python train.py --model="image classifier" --dataset="retinal OCT scans (Kermany 2017)" --train_examples=98430 --image_size=32 --crop_scale_min=1 --horizontal_flip=true --color_jitter=0.2 --targets=["finding"] --num_classes=4 --arch="convnext" --isotropic=true --norm="rmsnorm" --activation="star_relu" --mlp_ratio=6 --dropout=0.1 --inner_norm=true --drop_path=0.05 --patch_size=[4, 4] --conv_stem=true --layers=8 --width=320 --kernel_size=3 --label_smoothing=0.1 --loss="binary_cross_entropy" --init="orthogonal" --residual_init="none" --optimizer="cautious_adamw" --lr=0.0015 --beta1=0.9 --beta2=0.99 --eps=1e-08 --steps=40000 --batch_size=256 --epochs=104.0 --lr_schedule="poly" --final_lr_fraction=0.05 --warmup_steps=4000 --weight_decay=0.03
Rows from block 4 of a small image classifier, named by matrix and row number. Rows with one number belong to one neuron. Each number is 500 + 50 x the weight over its row's rms, rounded and kept within 0 to 999. All counts start at 0. Numbers have three digits each.
After each neuron's rows are labels from the 100 images, of 14848, where the neuron reaches its highest value: "responds to" is what is common among them. Only what is clearly more common there than usual is listed. The data: retinal OCT scans (Kermany 2017). In brackets: how many of the 100.
# fc1: MLP up (model.blocks.4.mlp.fc1.weight, 1920x320), inputs 107-213
# fc2: MLP down (model.blocks.4.mlp.fc2.weight, 320x1920, transposed), outputs 107-213

fc1.30:486482547506535523482428429534482485412373492554577558419474524514417531503508459620533414588454446543570481445447491489491468442491498538476514547495492457547478515520553463561439425436501503461515532618474600525567477478520491448502370501443488466474516508522580530472543393486573575499493470466420509446542532546572472
fc2.30:544563568501397537507414589551494559458491578479509527559556472400515465486485504524538460483402545401500455570564505516488374463499473487512461539424509514446565488491486493544613450483520484467516603468443531501483529503475577480497566528467468437522458504479524468451481478471418538482467400473512588517500542517525506
responds to: finding: choroidal neovascularization (99)

fc1.635:558512507547457561505547478611465476496504466461559457569501474482525537472472546442473582460454486486490466469524518441531408472468509415451435527436437550494588575483480494488477490502546470432507451466461540458524539511530535491556552487493450537430538426473448507486449466555551530563460466458504366559448485526444557
fc2.635:448470437530568488547439441477495502557543528484440431526406502460471548466511570472556507462505473553573481450581549495451604466521530614523508445503481468411478566467529530431460566430580503539480411508544438483528515520503548506432449552539588540537541427439544500486543527559540482528498508456410450433548474476457498
responds to: finding: drusen (100)

fc1.688:483526527540481555510548481556586503450469463534471568492473492460426445477451561501529478515602515557497473530450537434541640587481579554573556569504465577434430536558548605573452499511505497536516478566513516475468537531555432441509489510491396470483409510442546528475494532492487565418507488467421519535523492474563478
fc2.688:522517441515455480482484477518441518561585494492498479532473586481549537496567472436523513529507501390522486533537484499422508471527465465468444478588518511516451540490361480507530462557416496529569505489504450486366531485469458493519545518529462476425519488492447501450539616442566460512527469475513488496498516537549357
responds to: finding: choroidal neovascularization (95)

fc1.342:448515446596445487443510511645471453539552429546480480508538459498559441558510581487614510517565558512560497442570431407436445411459574453480480462557466450526513370531543551535526518480543556481489454603480567518513448527440425510506431465432362444429531510434473532486503477402433529458532470502523469516520479430489451
fc2.342:493390469577461525518477455486470518588508591477505482490451561578524511501501520498491484520408502483515549564477539345418542473597508497560474480543491452466482609556493523485533554424498545508587394614436537457476554437466422538442489445539480492455499469355492548419537508460579409556477477573556473570536503455487465
responds to: finding: choroidal neovascularization (97)

fc1.754:443362481511444491512585490565561526510477434561575520530450631442447594490426463528581536546460475526595537460475515447488484459507561470486513534415498452567449525511504495526501513473457566522555526508532497497549438536479397509413484486537512531522534451430555569478498510509500512499403492510434564537560629521506416
fc2.754:575549543494441495508502524519483491510523533431454489542519466525548526497395552420443523560485534491374500488574488495513475511521401449510476436542498557605571538557418449541502506502509523497429480432484528520482450364526425584576572447425444434540434479429448579525464535431519474517513492561507575527419497462468443
responds to: finding: choroidal neovascularization (100)

fc1.416:464526460541500586488449387498446449484616508525579592624411537604497565475452489491447503473471452520529509532456461527465541450475520547498478452465505430438521524506503535524466472483504416491426573452509513475563476555467520504441482536502461571506457523555506459491466505444469462459463556580447531442384524495505573
fc2.416:466493394581510498448438452421497443533493546557379462486387502484532435580460532550442537528535417482623524503479575530487538506552473528502467473567517469401462499573492432449529545515517552467501504503481529441472453442485471509388466466548574545507476489523528462539555484507576420589558586443447452486558473418422491
responds to: finding: drusen (94)

fc1.111:389512534570461538500503448517578501566579537486514436498508534549363580535494472515583482502497520519457496402617550414577472474478576513458532550490458555510510459469537430446530571534508583551504537483500509506418508474396514495499553501438500502516535489437530588508578476490604586463501399508447583532550528505594534
fc2.111:518428438566466570432507511480504479540478583519446440484470493501546436604502529564467516553439503468493512578384581452446499512604446426496563443523458492494533517563557420488502565391458539484497468479539522495486598473484436543510492476488458491510427504403501481529516507524603418575562551567514518593560466635532486
responds to: finding: choroidal neovascularization (78)

fc1.652:481509505461534423547559503613483444512490487533582535489504461485465467465567478606496538490525499438518466476478451496466489521516419520508512495457514486491602440565518477491445446455397417404420442503612591502528565480466558465465390525434518487541520487516509444498468404452514440516545422571440495409477515537468540
fc2.652:520495494475439558495533487561473499525519525513478525494531488491579496549468517509517507536586584451463496450580459482512536609500426411411617444548510514521552565515482472568516560545451505493476440485462500511522535456529493587580471498452422502414392524523529434439468499507535466484546473557524496536477544467415514
responds to: finding: choroidal neovascularization (94)

fc1.42:456419513543524479493423493518500536530505495511527523450496484566564537459530434348441525523492549550503553454493521544505465564500488485510439491461533518615516482519458554528418502442503540529508479493481521464568553453484539412582480497461437524473509494525523516570534555517462561418431538575469450484477457471485424
fc2.42:538476482556378494399460504567499429487582533472487516441455473500440588483525492547509491505446484499480604557574524505483475517499513535458513453451598406436529548445488579475482499444514499540442517453405572487574457429512552495478500569615497512535544530428547516426482558476487463554435429462524516481518499513425533
responds to: finding: drusen (99)

fc1.627:507524516547518537487465514496510557503577573513599543536520531507362466411521477396527473557542574433518505491512555509432568472473530476607499495552437441500454507417477430518466500415567438547541533439428504566574524496475512530430597531539477455576545439516519397522515472505464549462541504520464425476455438522510471
fc2.627:529532531506408523535527631570437530420529517540466524468516532445501583483481463455574538478399521501513557467514438474520477522561540513523475472505443527477532540403567507497527457553518462480575490442450552521450483514541572507533484492494479460476471552544449458439512589460472509445523375491468542515460528438422525
responds to: finding: drusen (99)

fc1.632:531653532607508463540416556489495522493540485501532591486560466451481508493487572537493580484499536479480490578540455333492534506436555519482448436498507484456553545512488608444501438534498403441468506527543544503488498554558459461442452535469540507489482523473457503530602519495487509504402506445515459521449546479530441
fc2.632:462530479568553510513479471551521448459479522390475525541519535498448539530470528511536488465516491449502559493524513442499597479561488485466509415625438483540522579506489449546441492547500527444464399569517486511555453469503408537527446535519426581603429494517451574471448452523575480536519526524549464535468527438560535
responds to: finding: choroidal neovascularization (100)

fc1.698:470457492565440588508495501515545523486499509467561479497472494490479516499468539420436509531565487435558464446556506473634481483490492456494432455457563550527622559501441498520466457476547402471573532451439528546540473493545510526500619494473484510521577426525490475493496497541477491523517508482473384478423493563499554
fc2.698:479484433529480467534424447508472574536547536496402489503438461564500554484496491464593554445450440654606446507548528542539599485523535586525500515490481593410534550454606494437505460470519543605519447494484439543519480534517530495460451580482530510511451475473491480419573520486508490507524487457439494461499506447421520
responds to: finding: drusen (99)

fc1.71:525485551588535533524483468585473512463473584468501531576566508525494519475523483586551460544481473540431501506539547476349539442479453417530483560528546405589593443584428474495560432502491447456494470531501505485484506470393407464543541501581452558475559433432483410514575533473535471494544621429538392503514453445509391
fc2.71:456470452568543492470439508463461445541519448505472450571399531548492503521529580533510436460493526470540490468452544496375453519526541607530526455517468433390505556523483500433482554411582500519475417464532503488475572501484539484397482487506574481519554447431541482512531468530524451545461536421397444455509476489525516
responds to: finding: drusen (97)

fc1.125:420467502449505454528554558610467528495546421553554490527424513516549521519570445598416501543416440475591474493518503477460466426480492482534484492425480443559594520461480522466491462448428538463495452493521605415581516473471424439448448504469541498546532461451572464487457442527523428523412467586406539463548634507478526
fc2.125:563431572477487522429524431544494431536540466524526517543561545540529497545412575485469534542522544471455502512593469488542551579519424430479530465584515510569553551542474469558459558566456525509391444505452530517442490409584420608609487486462412495470453503566465503504440489474542424581513546571569545521411529473437490
responds to: finding: choroidal neovascularization (100)

fc1.92:497461523528451445473450602462512474439534585648531560523514593493478527473452552464515503629486558467608461418427535491463459460561492508530439552507480532521465495437523464563514549457485560555503568485465575495514599522527433543451538497560559615473579503470464534439498528484495532475519472483568392454499537538492543
fc2.92:530528541513431504441493532562543516483525533602409497433511512534521541517445500455522555603406449541443550512562506466441543480478400440505472470514481471575520533472538565488480488488452416567542495475630559449499427412539440570477549448603408496484484544474485502493440549505526522516529508597567564546468542448454402
responds to: finding: choroidal neovascularization (96)

fc1.39:444492541479437535587411494512473453556569560527529509542393518488476558538426431454474504488456493535507376403464443416545486527501572451471531461495434523438486532417394444463549461537468603474510556421545542419490552469472451444524540550506574502461520483490604504492544450546560506458444533603387488447426578590474591
fc2.39:479506582478457581447536483469613550497494522519510493541577493476460383481535515538406427541495521397533481609447460366528483560471398439509457470521488475522471478546430460577527516539424501421458530563497494450505532507487507532561465486464443527575407507488466521556461480539508462468470551554564544564465595515538465
responds to: finding: choroidal neovascularization (96)

fc1.425:530408598532542518565417451549551538441514555516514528564562556477464491525495525516464427490453482549432523480626557461420555519505409432541465566564520503548572481523493486499547464429440435471481490552539464529477536477413529496559492464568499483499533444456493452457621550467570554405447582510578367493514431500557412
fc2.425:490408446571540454465426535472492460553547523509462445560401520458490416537525525503475473503569541503499505467470562468368521530545560611491491483546481413458489564527469481449463556359588495489491436483515484541492580488463564480395525474502574517501520484396563477545527518533539467524480550403395481447527423535546444
responds to: finding: drusen (98)

fc1.741:492499543536452579473413518511541473531498454496556474564496537543452573530490474460544398511519521450561532430491471430560504395489473510536548500519453520575531532464518478514519471431538479428508532492455523487498528523497586490547524542440394499468478498502472490463551478551554577435574512548407386474470477516524467
fc2.741:522570490520465488477528540582416535533539430604465528497492640542469583453503465476556462449375480550498479492476484458465523552571536489560540585436516453483489551479499504486502445393511460556542492410430513500463533573534541504518480521576471494488488505441517542414539610449486438507523438479493513509495469478458542
responds to: finding: drusen (100)

fc1.454:520518547434475548502429496526553469550394451504497572500546431472441552572567468461505456518391513495488582526462518506459528437406480560409469498461475544603550516583492463450512543449410447484496532476501549522558529523557532491525447381490509449444492543495519486543598601486487563485513556599513520432514460509541422
fc2.454:508545468507358598541414535544573538450566496440464480458410480411450551462508517557547469583445524484530415492577466478493514517461460587503419545433576519475540551463451453454494541460506532491516496464445520514559508524538544510440543589508528412465486490429520490479608480529514509472542511464424570457476470485492517
responds to: finding: drusen (99)

fc1.403:499473515491492490458520451435437508477432457531481574528426423437436542535481591518527563474565479550525417456510505343460564550437458449471428514542536519498540522472458438489401508412536517498464598427466584438552522527571446502448441567398511521433502463499466605538475489550468464496439463435585420485500521534564513
fc2.403:506490507528514450525487489471547464460491478511527550559546527535497491486463508545439535525511463492477540477508512493531601534470476494489491461560522512509435497530434473427517508455448446519497468497570520489463482518510434504547439544538456498524503644481454516481492473508553474479497550526542496569430529449505539
responds to: finding: choroidal neovascularization (100)

fc1.576:491471500485473595416391592441543522465610436492510539511475507473513528466475407445573417533468587475462480577493443493575538467514524491543471479468537505552530468518466485490483500414444542518402475484555549553524478584530532560372448374483474449520481532459593581508534541499417504497620491501541459464563515469527530
fc2.576:525456515517417514561563572624510527492455579475490475501547505477543571494411427480646489489428493579521563499585534533537557454477473518504530494514499499472476595448560526530573469440483456589539490428413465519531480445562514510470548580539430447513485458496531512449461579477510493509475478532524514481580436406448519
responds to: finding: drusen (57)

fc1.514:485481537528458425449508459570543552495520492565605503534495507584462561497453486490525512595539575484639594518411513415504468482539425433496462532504430529512449515478475475503406512518488413470483513476479554559457596565464425467459298533549570486475571500527500504479537520510524550527535492571539497506569557529532458
fc2.514:587534547431431570498490549521453563492569458491503540575519413489510574486465429505496553607520489472424459471485467492528493563488467458487526548501546542552636463504495481499506492523479471470526562412443491473512508451511460513546651503486482404471493628486444529489471581480456489485553510512522593534407496478488521
responds to: finding: choroidal neovascularization (99)

fc1.507:475507472506490557401420464541517477542429528456571500541488494581431489478485503491599402476515549457543529521480536453495506518432547525510523565503510549540443577502513480508537490399552508437496504555490574516515459522526557454500533505449439477438443518455511566400493611587566505470559454562430402466543451503547472
fc2.507:522565551512428572458533595556463575475491501614500541535529551522521547483498467505580455522404547478500522544507483479521444512537499472501491561463495529522521499444478508536576412463483454484545554403434513468502483525482548504543556497509414529495475499504508547412525555443457517523527388525544527527507529520532524
responds to: finding: drusen (100)

fc1.89:431515478575439453476542567537529535507517480608514453534528564505574496444379463543529473639456489528639565466507521460442444498437489522520478529458506481522489578432495478519506542456501570566555479503428536393549497563522375473444572477518535550490563489474518558490443527534505506486456464522542501533573587501489425
fc2.89:550590568482480496431460491519557500478494502538461516517577497490579478536379551509458498566409489524423552525551506500446475502520412460549486486546470531596496553503485464513541552479445520525415471465529510447488415366564402578546478484506412540525457514527473521529458553456587440576540496562586536506481553450382444
responds to: finding: choroidal neovascularization (99)

fc1.70:428495475545500578505482464483507442516536451494507602570494603566474563439457433462531405456497456474513527444446483489422514429492450532497441335490509375468639549516498434526529591481427512511439482496450526491509456547431567488428474585465455516536475527515506438546550568476535535411574496540543482456442476472549478
fc2.70:510492449596471522483499520478483417491501540555403494540423576460508489629453467485535490510443405548556489578449515521505560483585488545472481518536559507434536470497470457476505506528548461459490526430430501419579451470495543487402530411502499495518507545511478486561573454478556479565546560503426520521522525416413444
responds to: finding: drusen (93)

fc1.181:431486503534466564475514524446505590488467532544569538567480547501466499482422457534549511502517497548570514458513448363513495593488490440503454530460518563474448541424536486542478487515466545510516555525417493524518496505453454475456530488585610451515486456571580573469480581557542516458495462523501505491558575593461567
fc2.181:569577584458449660543444547527519535437540486525506428510536466456531490434477445454518523608508536431440472506459457434524435465462442464494459522487493512524594465459416527522535449507468442429492579467522516449519466477423501522518653464476435418518500595502470562501503498492436566452502455535547588536438590453488544
responds to: finding: choroidal neovascularization (98)

fc1.717:422578485491467410458458472453510552528434542513544524520439491515492583570516447503522399534515499577531571552516530537524472457478433571568498532493488510468549548554568465533498504428495463551496536508467549411544520528514556502513524496611537459544467504583572451498496587494505506443585497573453526427415486479557494
fc2.717:449509474508459540496425542488539473488521529515454423458412431532427478504514556534459485473462473460477486454512541545490479517494520639484483510475507502437563517504449474470539558454591519397468472529597524449555581522507640488461464453508593461597461506513562483573538456509466452505471506459398483470448476460473506
responds to: finding: drusen (99)

fc1.110:451472455535481530544611498434508432554403488516485579527458552454564491545535463518429507466543470482561481406534524464497483560523497452507510452522577447447552495450446513564450375537480458497522447504463516546459552498496558466531470497509489464517467520553513491484490457444500486496340515517465584505454549602496548
fc2.110:508564562522484509487554484514457397447441573495514520544529455509501532524503481508431536537461473590503502513510459509565577534495545500592429501481511562467512496438560506450395553526485582614487566541520515509477438493536479470480560521534496471447515518530515453504561511529520519466571517472556544502466615380429394
responds to: finding: diabetic macular edema (73)

fc1.598:508497513518508566519493377525531576502556508461551443547486453509487510481533542454526562483492558526454511479477551445499447514458584424572464506445541594506453478496493441444476495489542432406584472499485487543493421527460568487503489456542475548466547334429531532517545540515514499552495474442546337531474434543482487
fc2.598:485494419533541563548363477460525539465497516499457474534424432468466504517535449545538545486492468530571538516475509440489573439517473558440517476482557500435528537490469470506545458511559566561463425521459487420587451496477528518435519575481542530548408503520486559520490498505494503492544489508404545494513499424426515
responds to: finding: drusen (100)

fc1.358:449494525572513503452531545456495515545483479513496480505557542591462579589450416560548536503590510450492540507431509465567502427496568384446446445471514536550541531446515471537520538510402408473447491509551503457517542551541495495427479548459463373527545424506464503526486506505583526544537447510535569433532494442607557
fc2.358:486537543580456544466518505550521510433476527577488417535472520477569557547421506454560412459367426491547509496572497532519459485506450519513486491502431479475549538407450570441499456506513508448514482498421416458536469438542565559464463543546481404520556509502525576552443473500510443571509521452507451541472459482390538
responds to: finding: diabetic macular edema (55)

fc1.333:449473550525516423569514512553461566467534372466581561518507428525445517462533422477443485466522534481511548373481515515483554503465555503481468512544453595632523509571489546503427455484523392461533540462516555582500511446426529505583428511518407511458488434469445425450561613469534506484512510554405513507501539519497415
fc2.333:524518467457329478448486535592490488396519506575534482387492471540427572502461557503415479481426460460475439480627476505506472548486583569518497459419516553486545577415449573529515510526539458442454458515527564415547417543441558534497567601524452476538570560565482530427466494436454496433521516434525577488472450425419536
responds to: finding: drusen (100)

fc1.205:453599581509554491528440505588521507487500475521535529552528496451470498488570478489491469589515597544491523478538513448387510421456474525406479504464492492633629536542479484499425568458475470430545579572433560511499508494524554621573487471508476436461461487464486459519526539450521594453484475569446527486459481545478463
fc2.205:493509423514355554526455478531536555408537540517444509445427391431443478491504556570496489462429559414545467448536509445461512539465465572468444400466549498453556552425479491539504524459500525436526461583506495516512520552544531464466543594475545455534510494514510456479557499547505527418495500480454622454525466474512492
responds to: finding: drusen (98)

fc1.324:520604478539423565493465500419497544487585581474553519490442501474544532495420541468557546482492528464569486494519627530487464494499482530559441459461525546487505625524521464584435492451542495540556617538472505514498597607508537552460471489511447576543519523600487501499491496554492471518415513537443510439487512475435462
fc2.324:466495415596503485433438522459492447522547534460442488465418512484517458527440536552451485483451440461554545503548504528513548477561511599542484415568428477432456574485486441446456577531535513454495440527461520415499443409506533567428462510500520576607528521518475554459581470469607444561531510520448471489525523446438478
responds to: finding: drusen (100)

fc1.62:487416432624494466549489490456535468512448531509454510408550463565523507488453491519514453510563617421470500550483450421534471507488521506520542544494567582444497498475424570446507426520439546450468468462535612612526492560505517468379430546482593431470514504555540433548504601557490464472617485520538488468542517576534592
fc2.62:469492481524450548480437504462484526490525493396503417546496515478560512456402472478488488576386478505597443460536527557529396521472488455555471587478470489497549490532457485500543530480496501448475518496529457472536470470502533527476532469530480465523462573473543515485598505357500515475493474475455507509443484435391443
responds to: finding: choroidal neovascularization (90)

fc1.116:517445626452552448552407513454544480467449554554522597503467460419457576510490469512500438490503486468428603485453472472517508451542495542457490474567575528470473540509538543488491518402456528523455589507552469506499475485500559607551470452636530512481565502467478533438588575407472626409539522579421410476459442511512466
fc2.116:491402438586546482509396477478513479471469510476400474472419516543470420559495573492478521478433558530543490401500521421409501502597501601541448459576496448496513612523451425465532607431529524465477412542511560516453525498535542515460495462481530492496445489390497512563530439505568418552482548457429508463495459511481463
responds to: finding: drusen (98)

fc1.545:437550498502457496481439489490606542421488467492495547465494494556452599556536479487503436475468609394465625543524500550574495534562529536493590515409544553502432515602323509577439567444415454533582525456580626522498444465582505526428510466449557452483539502576538530520528606473492574409444466526488505473511517503521463
fc2.545:558549499512450468421445506569439452478571424387462516532511540489443543563542520444482500422513527519542500461479485452445434542456456537482440517482467470432489493452366394545442504556488556616474509586452440517484490421606539490490602545530553459443511482483508489504570427528506490456435489482449560503543502492485524
responds to: finding: choroidal neovascularization (61); finding: drusen (26)

fc1.565:408482558515448561491474498523532546518535583487580604590505546424495502486433460489493570469489504548540494535487414434447496518494518457517536512474550514513520473482482508512491441565456534436527532588513529549579520529467461469442459535545584524467503383477562525446512537524528513396461456641428507455563568542499545
fc2.565:545588619460515620502561457504469456491538458470503473576575523480487580500491516497445559551528528416425539528508437385509480564499414461491508492510477554539604453547404467534506490565472520488487555494503519526500538484482454616557567473437414466511456557513503541537488531523430535527517460563551553571381595594608511
responds to: finding: choroidal neovascularization (98)

fc1.257:465565443420458517445503461539558396525520504596483557507436564484527545505380498527436507445472467449533457465508436471451459540541517467447499484537521465450496543524470469500466527545506471486402523541547456521550490528387501528427460460525473509416475514525505508488529414496533508485483451481431580565441617459470601
fc2.257:447520464509546451519532385479495514565436482535516498545458500539468437547569485475530534390472470494594411583420483386499518544524502537414504503484471473424492507494444537526479589536544413525483475551523401552414589598463560432463500443549561535481466497511518425528546510538499528398438505473483468508513565482522453
responds to: finding: diabetic macular edema (55)

fc1.159:459455539584576510562435543557578508409432501492519481594614465553369526437506467504509495580456495530453510525456566479426541461420473488527422554544593484609474507478409475462474430481478447456548531504454468491425506512458441438550513562563453552463438495439569521439588570480516470438495555427505393448484576492500397
fc2.159:439537451525448511531402460559500486479509438454476505587433412403547559527591404520589437507530505520579454622426546461460569538492531489554518566431478497464470542514538496496512539487558530540501495600467467513464597571482515450400521501575558503516547462465505488429523552486454528472390517363432470496544527564553443
responds to: finding: drusen (87)

fc1.309:467533554617456577500456395521545498540594632466511540573553528461535495374519525536549414470607495579483493533600541463361514507494460451564556544488497443586523499500473581465458492488490447472435512541454461565522485539453504497521481411529562554501502461470496414511585513519575466489564566510517442536460453527497418
fc2.309:456511424572510448382401464465533456528519582570479500525406482532489420505548571574513419519486594402542498482465544582460461519514470566498440433516446450494470533452497468530558518448503444450470445508542577532476506540474514458408438572449498567569468475515596541480522494522551516515468486483431488470531447469536453
responds to: finding: drusen (74)

fc1.304:557415528487482646569482510461512511466520423462507436486496516496427464423450556539457563502476483535521402440509475351518453495519436506525517476568451534455492532423521476531508408498438441448418499434500583383437564520484447493487488497539593459462459446491501416511518487520534495484431568471517479494457605514528578
fc2.304:517549552491454627531421545507509508467477412516515493537548485531427512541519332497533479480533507404519557545430428406609546486542454463448529422595506496496535509470411504574519464575458542421459545510466507498542474486526453545522513515471430472550505519507450521533441520527536552467460553549529563576457578507535494
responds to: finding: choroidal neovascularization (100)

fc1.382:433471542505491456429439560563474461486431349462455570496431590553482511487441441461536467542430531461459550554517559517420552488485459508435520427401447591532554520599545499514466495435565509511497434497565592500494469531468494444504338444520468418546544554495509540598482525551501542537519552533492507472556438522531467
fc2.382:529482487537560540467435537561470540447662427529513504506484476491445493465496518456555462427435479609467525513508552476466620503476562483499591447554468454464514536442457453435500530482524495601547474443445504510508483456532533469429482538592515363487479443428536520517447588539478441543519414480469502443474439479436495
responds to: finding: drusen (54)

fc1.599:493488584479537497502516459531514475499477484530541520560542482501446514514516569535612444520626480508547547503377525507461508544461519516574498543518424481572477524528510523516518510454517414426471480541508515479472494523468588418560456485418400492409423548455548474490483471544518561419467473516380485473474442576510411
fc2.599:525603521512414554429472600557415503502518494565504525517521618591517528487477496544561449519394524448464500502503487451430494585575456458495546554490569465540525523471453488546540483435472527479531475502487519413446532477533555525527504528538426497533400540473534607419497607459471479508491419518515522508479510475499483
responds to: finding: drusen (25)

fc1.336:534488504532557588482510493431544529508541408460507521506464395491471525475459636497507527449507484591517482463595500370462389504562470475595444480541552567433525510517502430430467412525558457434455513419461460455504610485564478505510496535441487447498380518559463520565514539489440496491474500442544550524390558534534555
fc2.336:595501567465491518471546555522509430447495442530585516529570471437472478485415423519447505539520426482490548502466445460608658560469448494461519486572466533574538506462451516474439457588484488473509523456497535437521407459541519503544507549498413482521488538561430536472426480483449543462540545550568543560360585420506535
responds to: finding: choroidal neovascularization (99)

fc1.374:489608500397494487475465532459510598489445464541548527609423444481556558555522515473520425482600433509510554469487589503476463397526442514527548498527484500529506533506579491434507494413440531516508500489459576425508450549483529532450523468525512437515554412538522550494453588456455502433558540548481448413490472522524461
fc2.374:467531456488451566549442642484494505467534445440506522512447421571424509506551549496485501481473465554552509459520484500510573587471471518475525495485490541463585469442466436498469529492556535487513497528536493507543566530570577461464495541530595457533407484536546468586562478518469517505530575408432475449431433513502485
responds to: finding: drusen (99)

fc1.344:495482418422537568476509452565538522507567488476530469460425496486498536540582533477434518472524569525511403471533527464573441525535462416571429505473555679504552506550470473438599452435534488462475516580479514526474559564510515504519565491510511495555466476513472573579512468522514469513519514445546431535416441527479527
fc2.344:490495452495542416407460483446578486471546568502517498595473421477476431456443484447436510522503537410546506532513553613569468459433514578555417434567509462444470550455496521512477562516512497469485500498488491454426441455466541527414479510446505521626470502513483571502469503495538485427447494478500524484545494518506464
responds to: finding: drusen (96)

fc1.170:500450491433485440442469488457527469389477448592499538566555459513482559435456569369445445532531548407561389478406513319484444546445445510556439493472464553507511552475477484508538441515557442481517525481545518469491503587475492461497601547521558425536527411427526488523554534517492440522473499440540410566473568479506450
fc2.170:476468546485440476477498525658437495475478453503496535509526546463490521456398481440546513482507419500475535466540522482467460499461470456506554448525493535496479567326547547506419437515517432539506505412480506465444433440410502549514482523524409550485552454508480551491398542484468498426439493512549499517562509336404564
responds to: finding: choroidal neovascularization (100)

fc1.235:504566527551552427411575532502452509521569482557596471576593506452409502423465503463547443503483510503574520505521407460439575469525580499490481466553474447526490521473519459583411396460522413566494512561560558483519423539554520390476412517527461460565476571401516534421504447472610460398509464500535414545442523551501499
fc2.235:538537520410486505561500550502357538505484382451529457598545537546447473497549465507531433432443451467507509447483464462506443506582550462569474490493501509481593486454392473505500586535491478540453463477548490538401550552388512533639562505468459478448450585540523452485522443492491480459498531533519483517415507465502546
responds to: finding: drusen (80)

fc1.330:399464534496530575546460496499442553562570514537572507525451499546475482532441474506548573510439498489502423550574421476554499432500577473457475557432477497502555502453500498446467448534436543461434543502522558451598476479467445422438511576493593504481523446498613511543518508532558521457442533651486555424548602568525566
fc2.330:553457600473512647445550478530518459496561518448526517484588481445473470516466543528508478547495498473457483576520447374498501524492423406462470462518460509545510525574428412552502519515438497505524530547505558487512522465520437607591501506476396516546431503526462536523459541512509446548523508558573541592407543552530506
responds to: finding: choroidal neovascularization (100)

fc1.354:485494497436501434493407553513543445464472439579455533503484575550556452466456571576471492594514482528558553457500414398530510544545538555534537433552496433464528508591488483494520428447559448487540524411453551463431530514500484516559590440548537439414513469470511432394492502497493508527479592489537456475446507456463579
fc2.354:510567547506415451465488572576500532409517454372494515493472445517524533468548473534549521369464504493454585472529504453479491534498545459544514452564588481457464535527537511479572524503519480460541459464465511482438532524471562462499392548433528541497530562525475532506491532533468509466451442521450479502559514446520379
responds to: finding: choroidal neovascularization (100)

fc1.535:420493520436498603573561532499460518527560534475521456484456476488514483458408459502450529515493477549480512396529419476559547556469509477462477494504511489444515526503490561479497438496514518509437527440525548489460583431463433501564523496504575435511414492583546418491459477541524555508400573556439567494436585483554580
fc2.535:573506574462457562467484562419554451485548476524499472481581478513494477522458454525535500593546541398480534547473454469589486484461383419500487439540509556506539477500471439570545478530417524458422590481511569449482490466493444573569525510478436456548473554618455518530464555532511514501502489569576540580415591527514447
responds to: finding: choroidal neovascularization (98)

fc1.279:347514429472526479521517512517537563527490554486487479424519475475472584495575514449444503472523475548583544538499439528581453521535415444522504481529599495452455455427498521484418451469469510481504438552384565457503487507528545552455507508520357419492510416498556508450506543446561520421511354516525476507468546570566521
fc2.279:483506472493400455600491589553526492446588498467549403463486455460485550532505449482473445467381444474473497441452438509579537541487591576567600563410410533435448456463558524491462425548540517526490533462484512474459512554491578491452514487540560454421576477561495492431502577499483485476460501407469532482475603451451468
responds to: finding: choroidal neovascularization (98)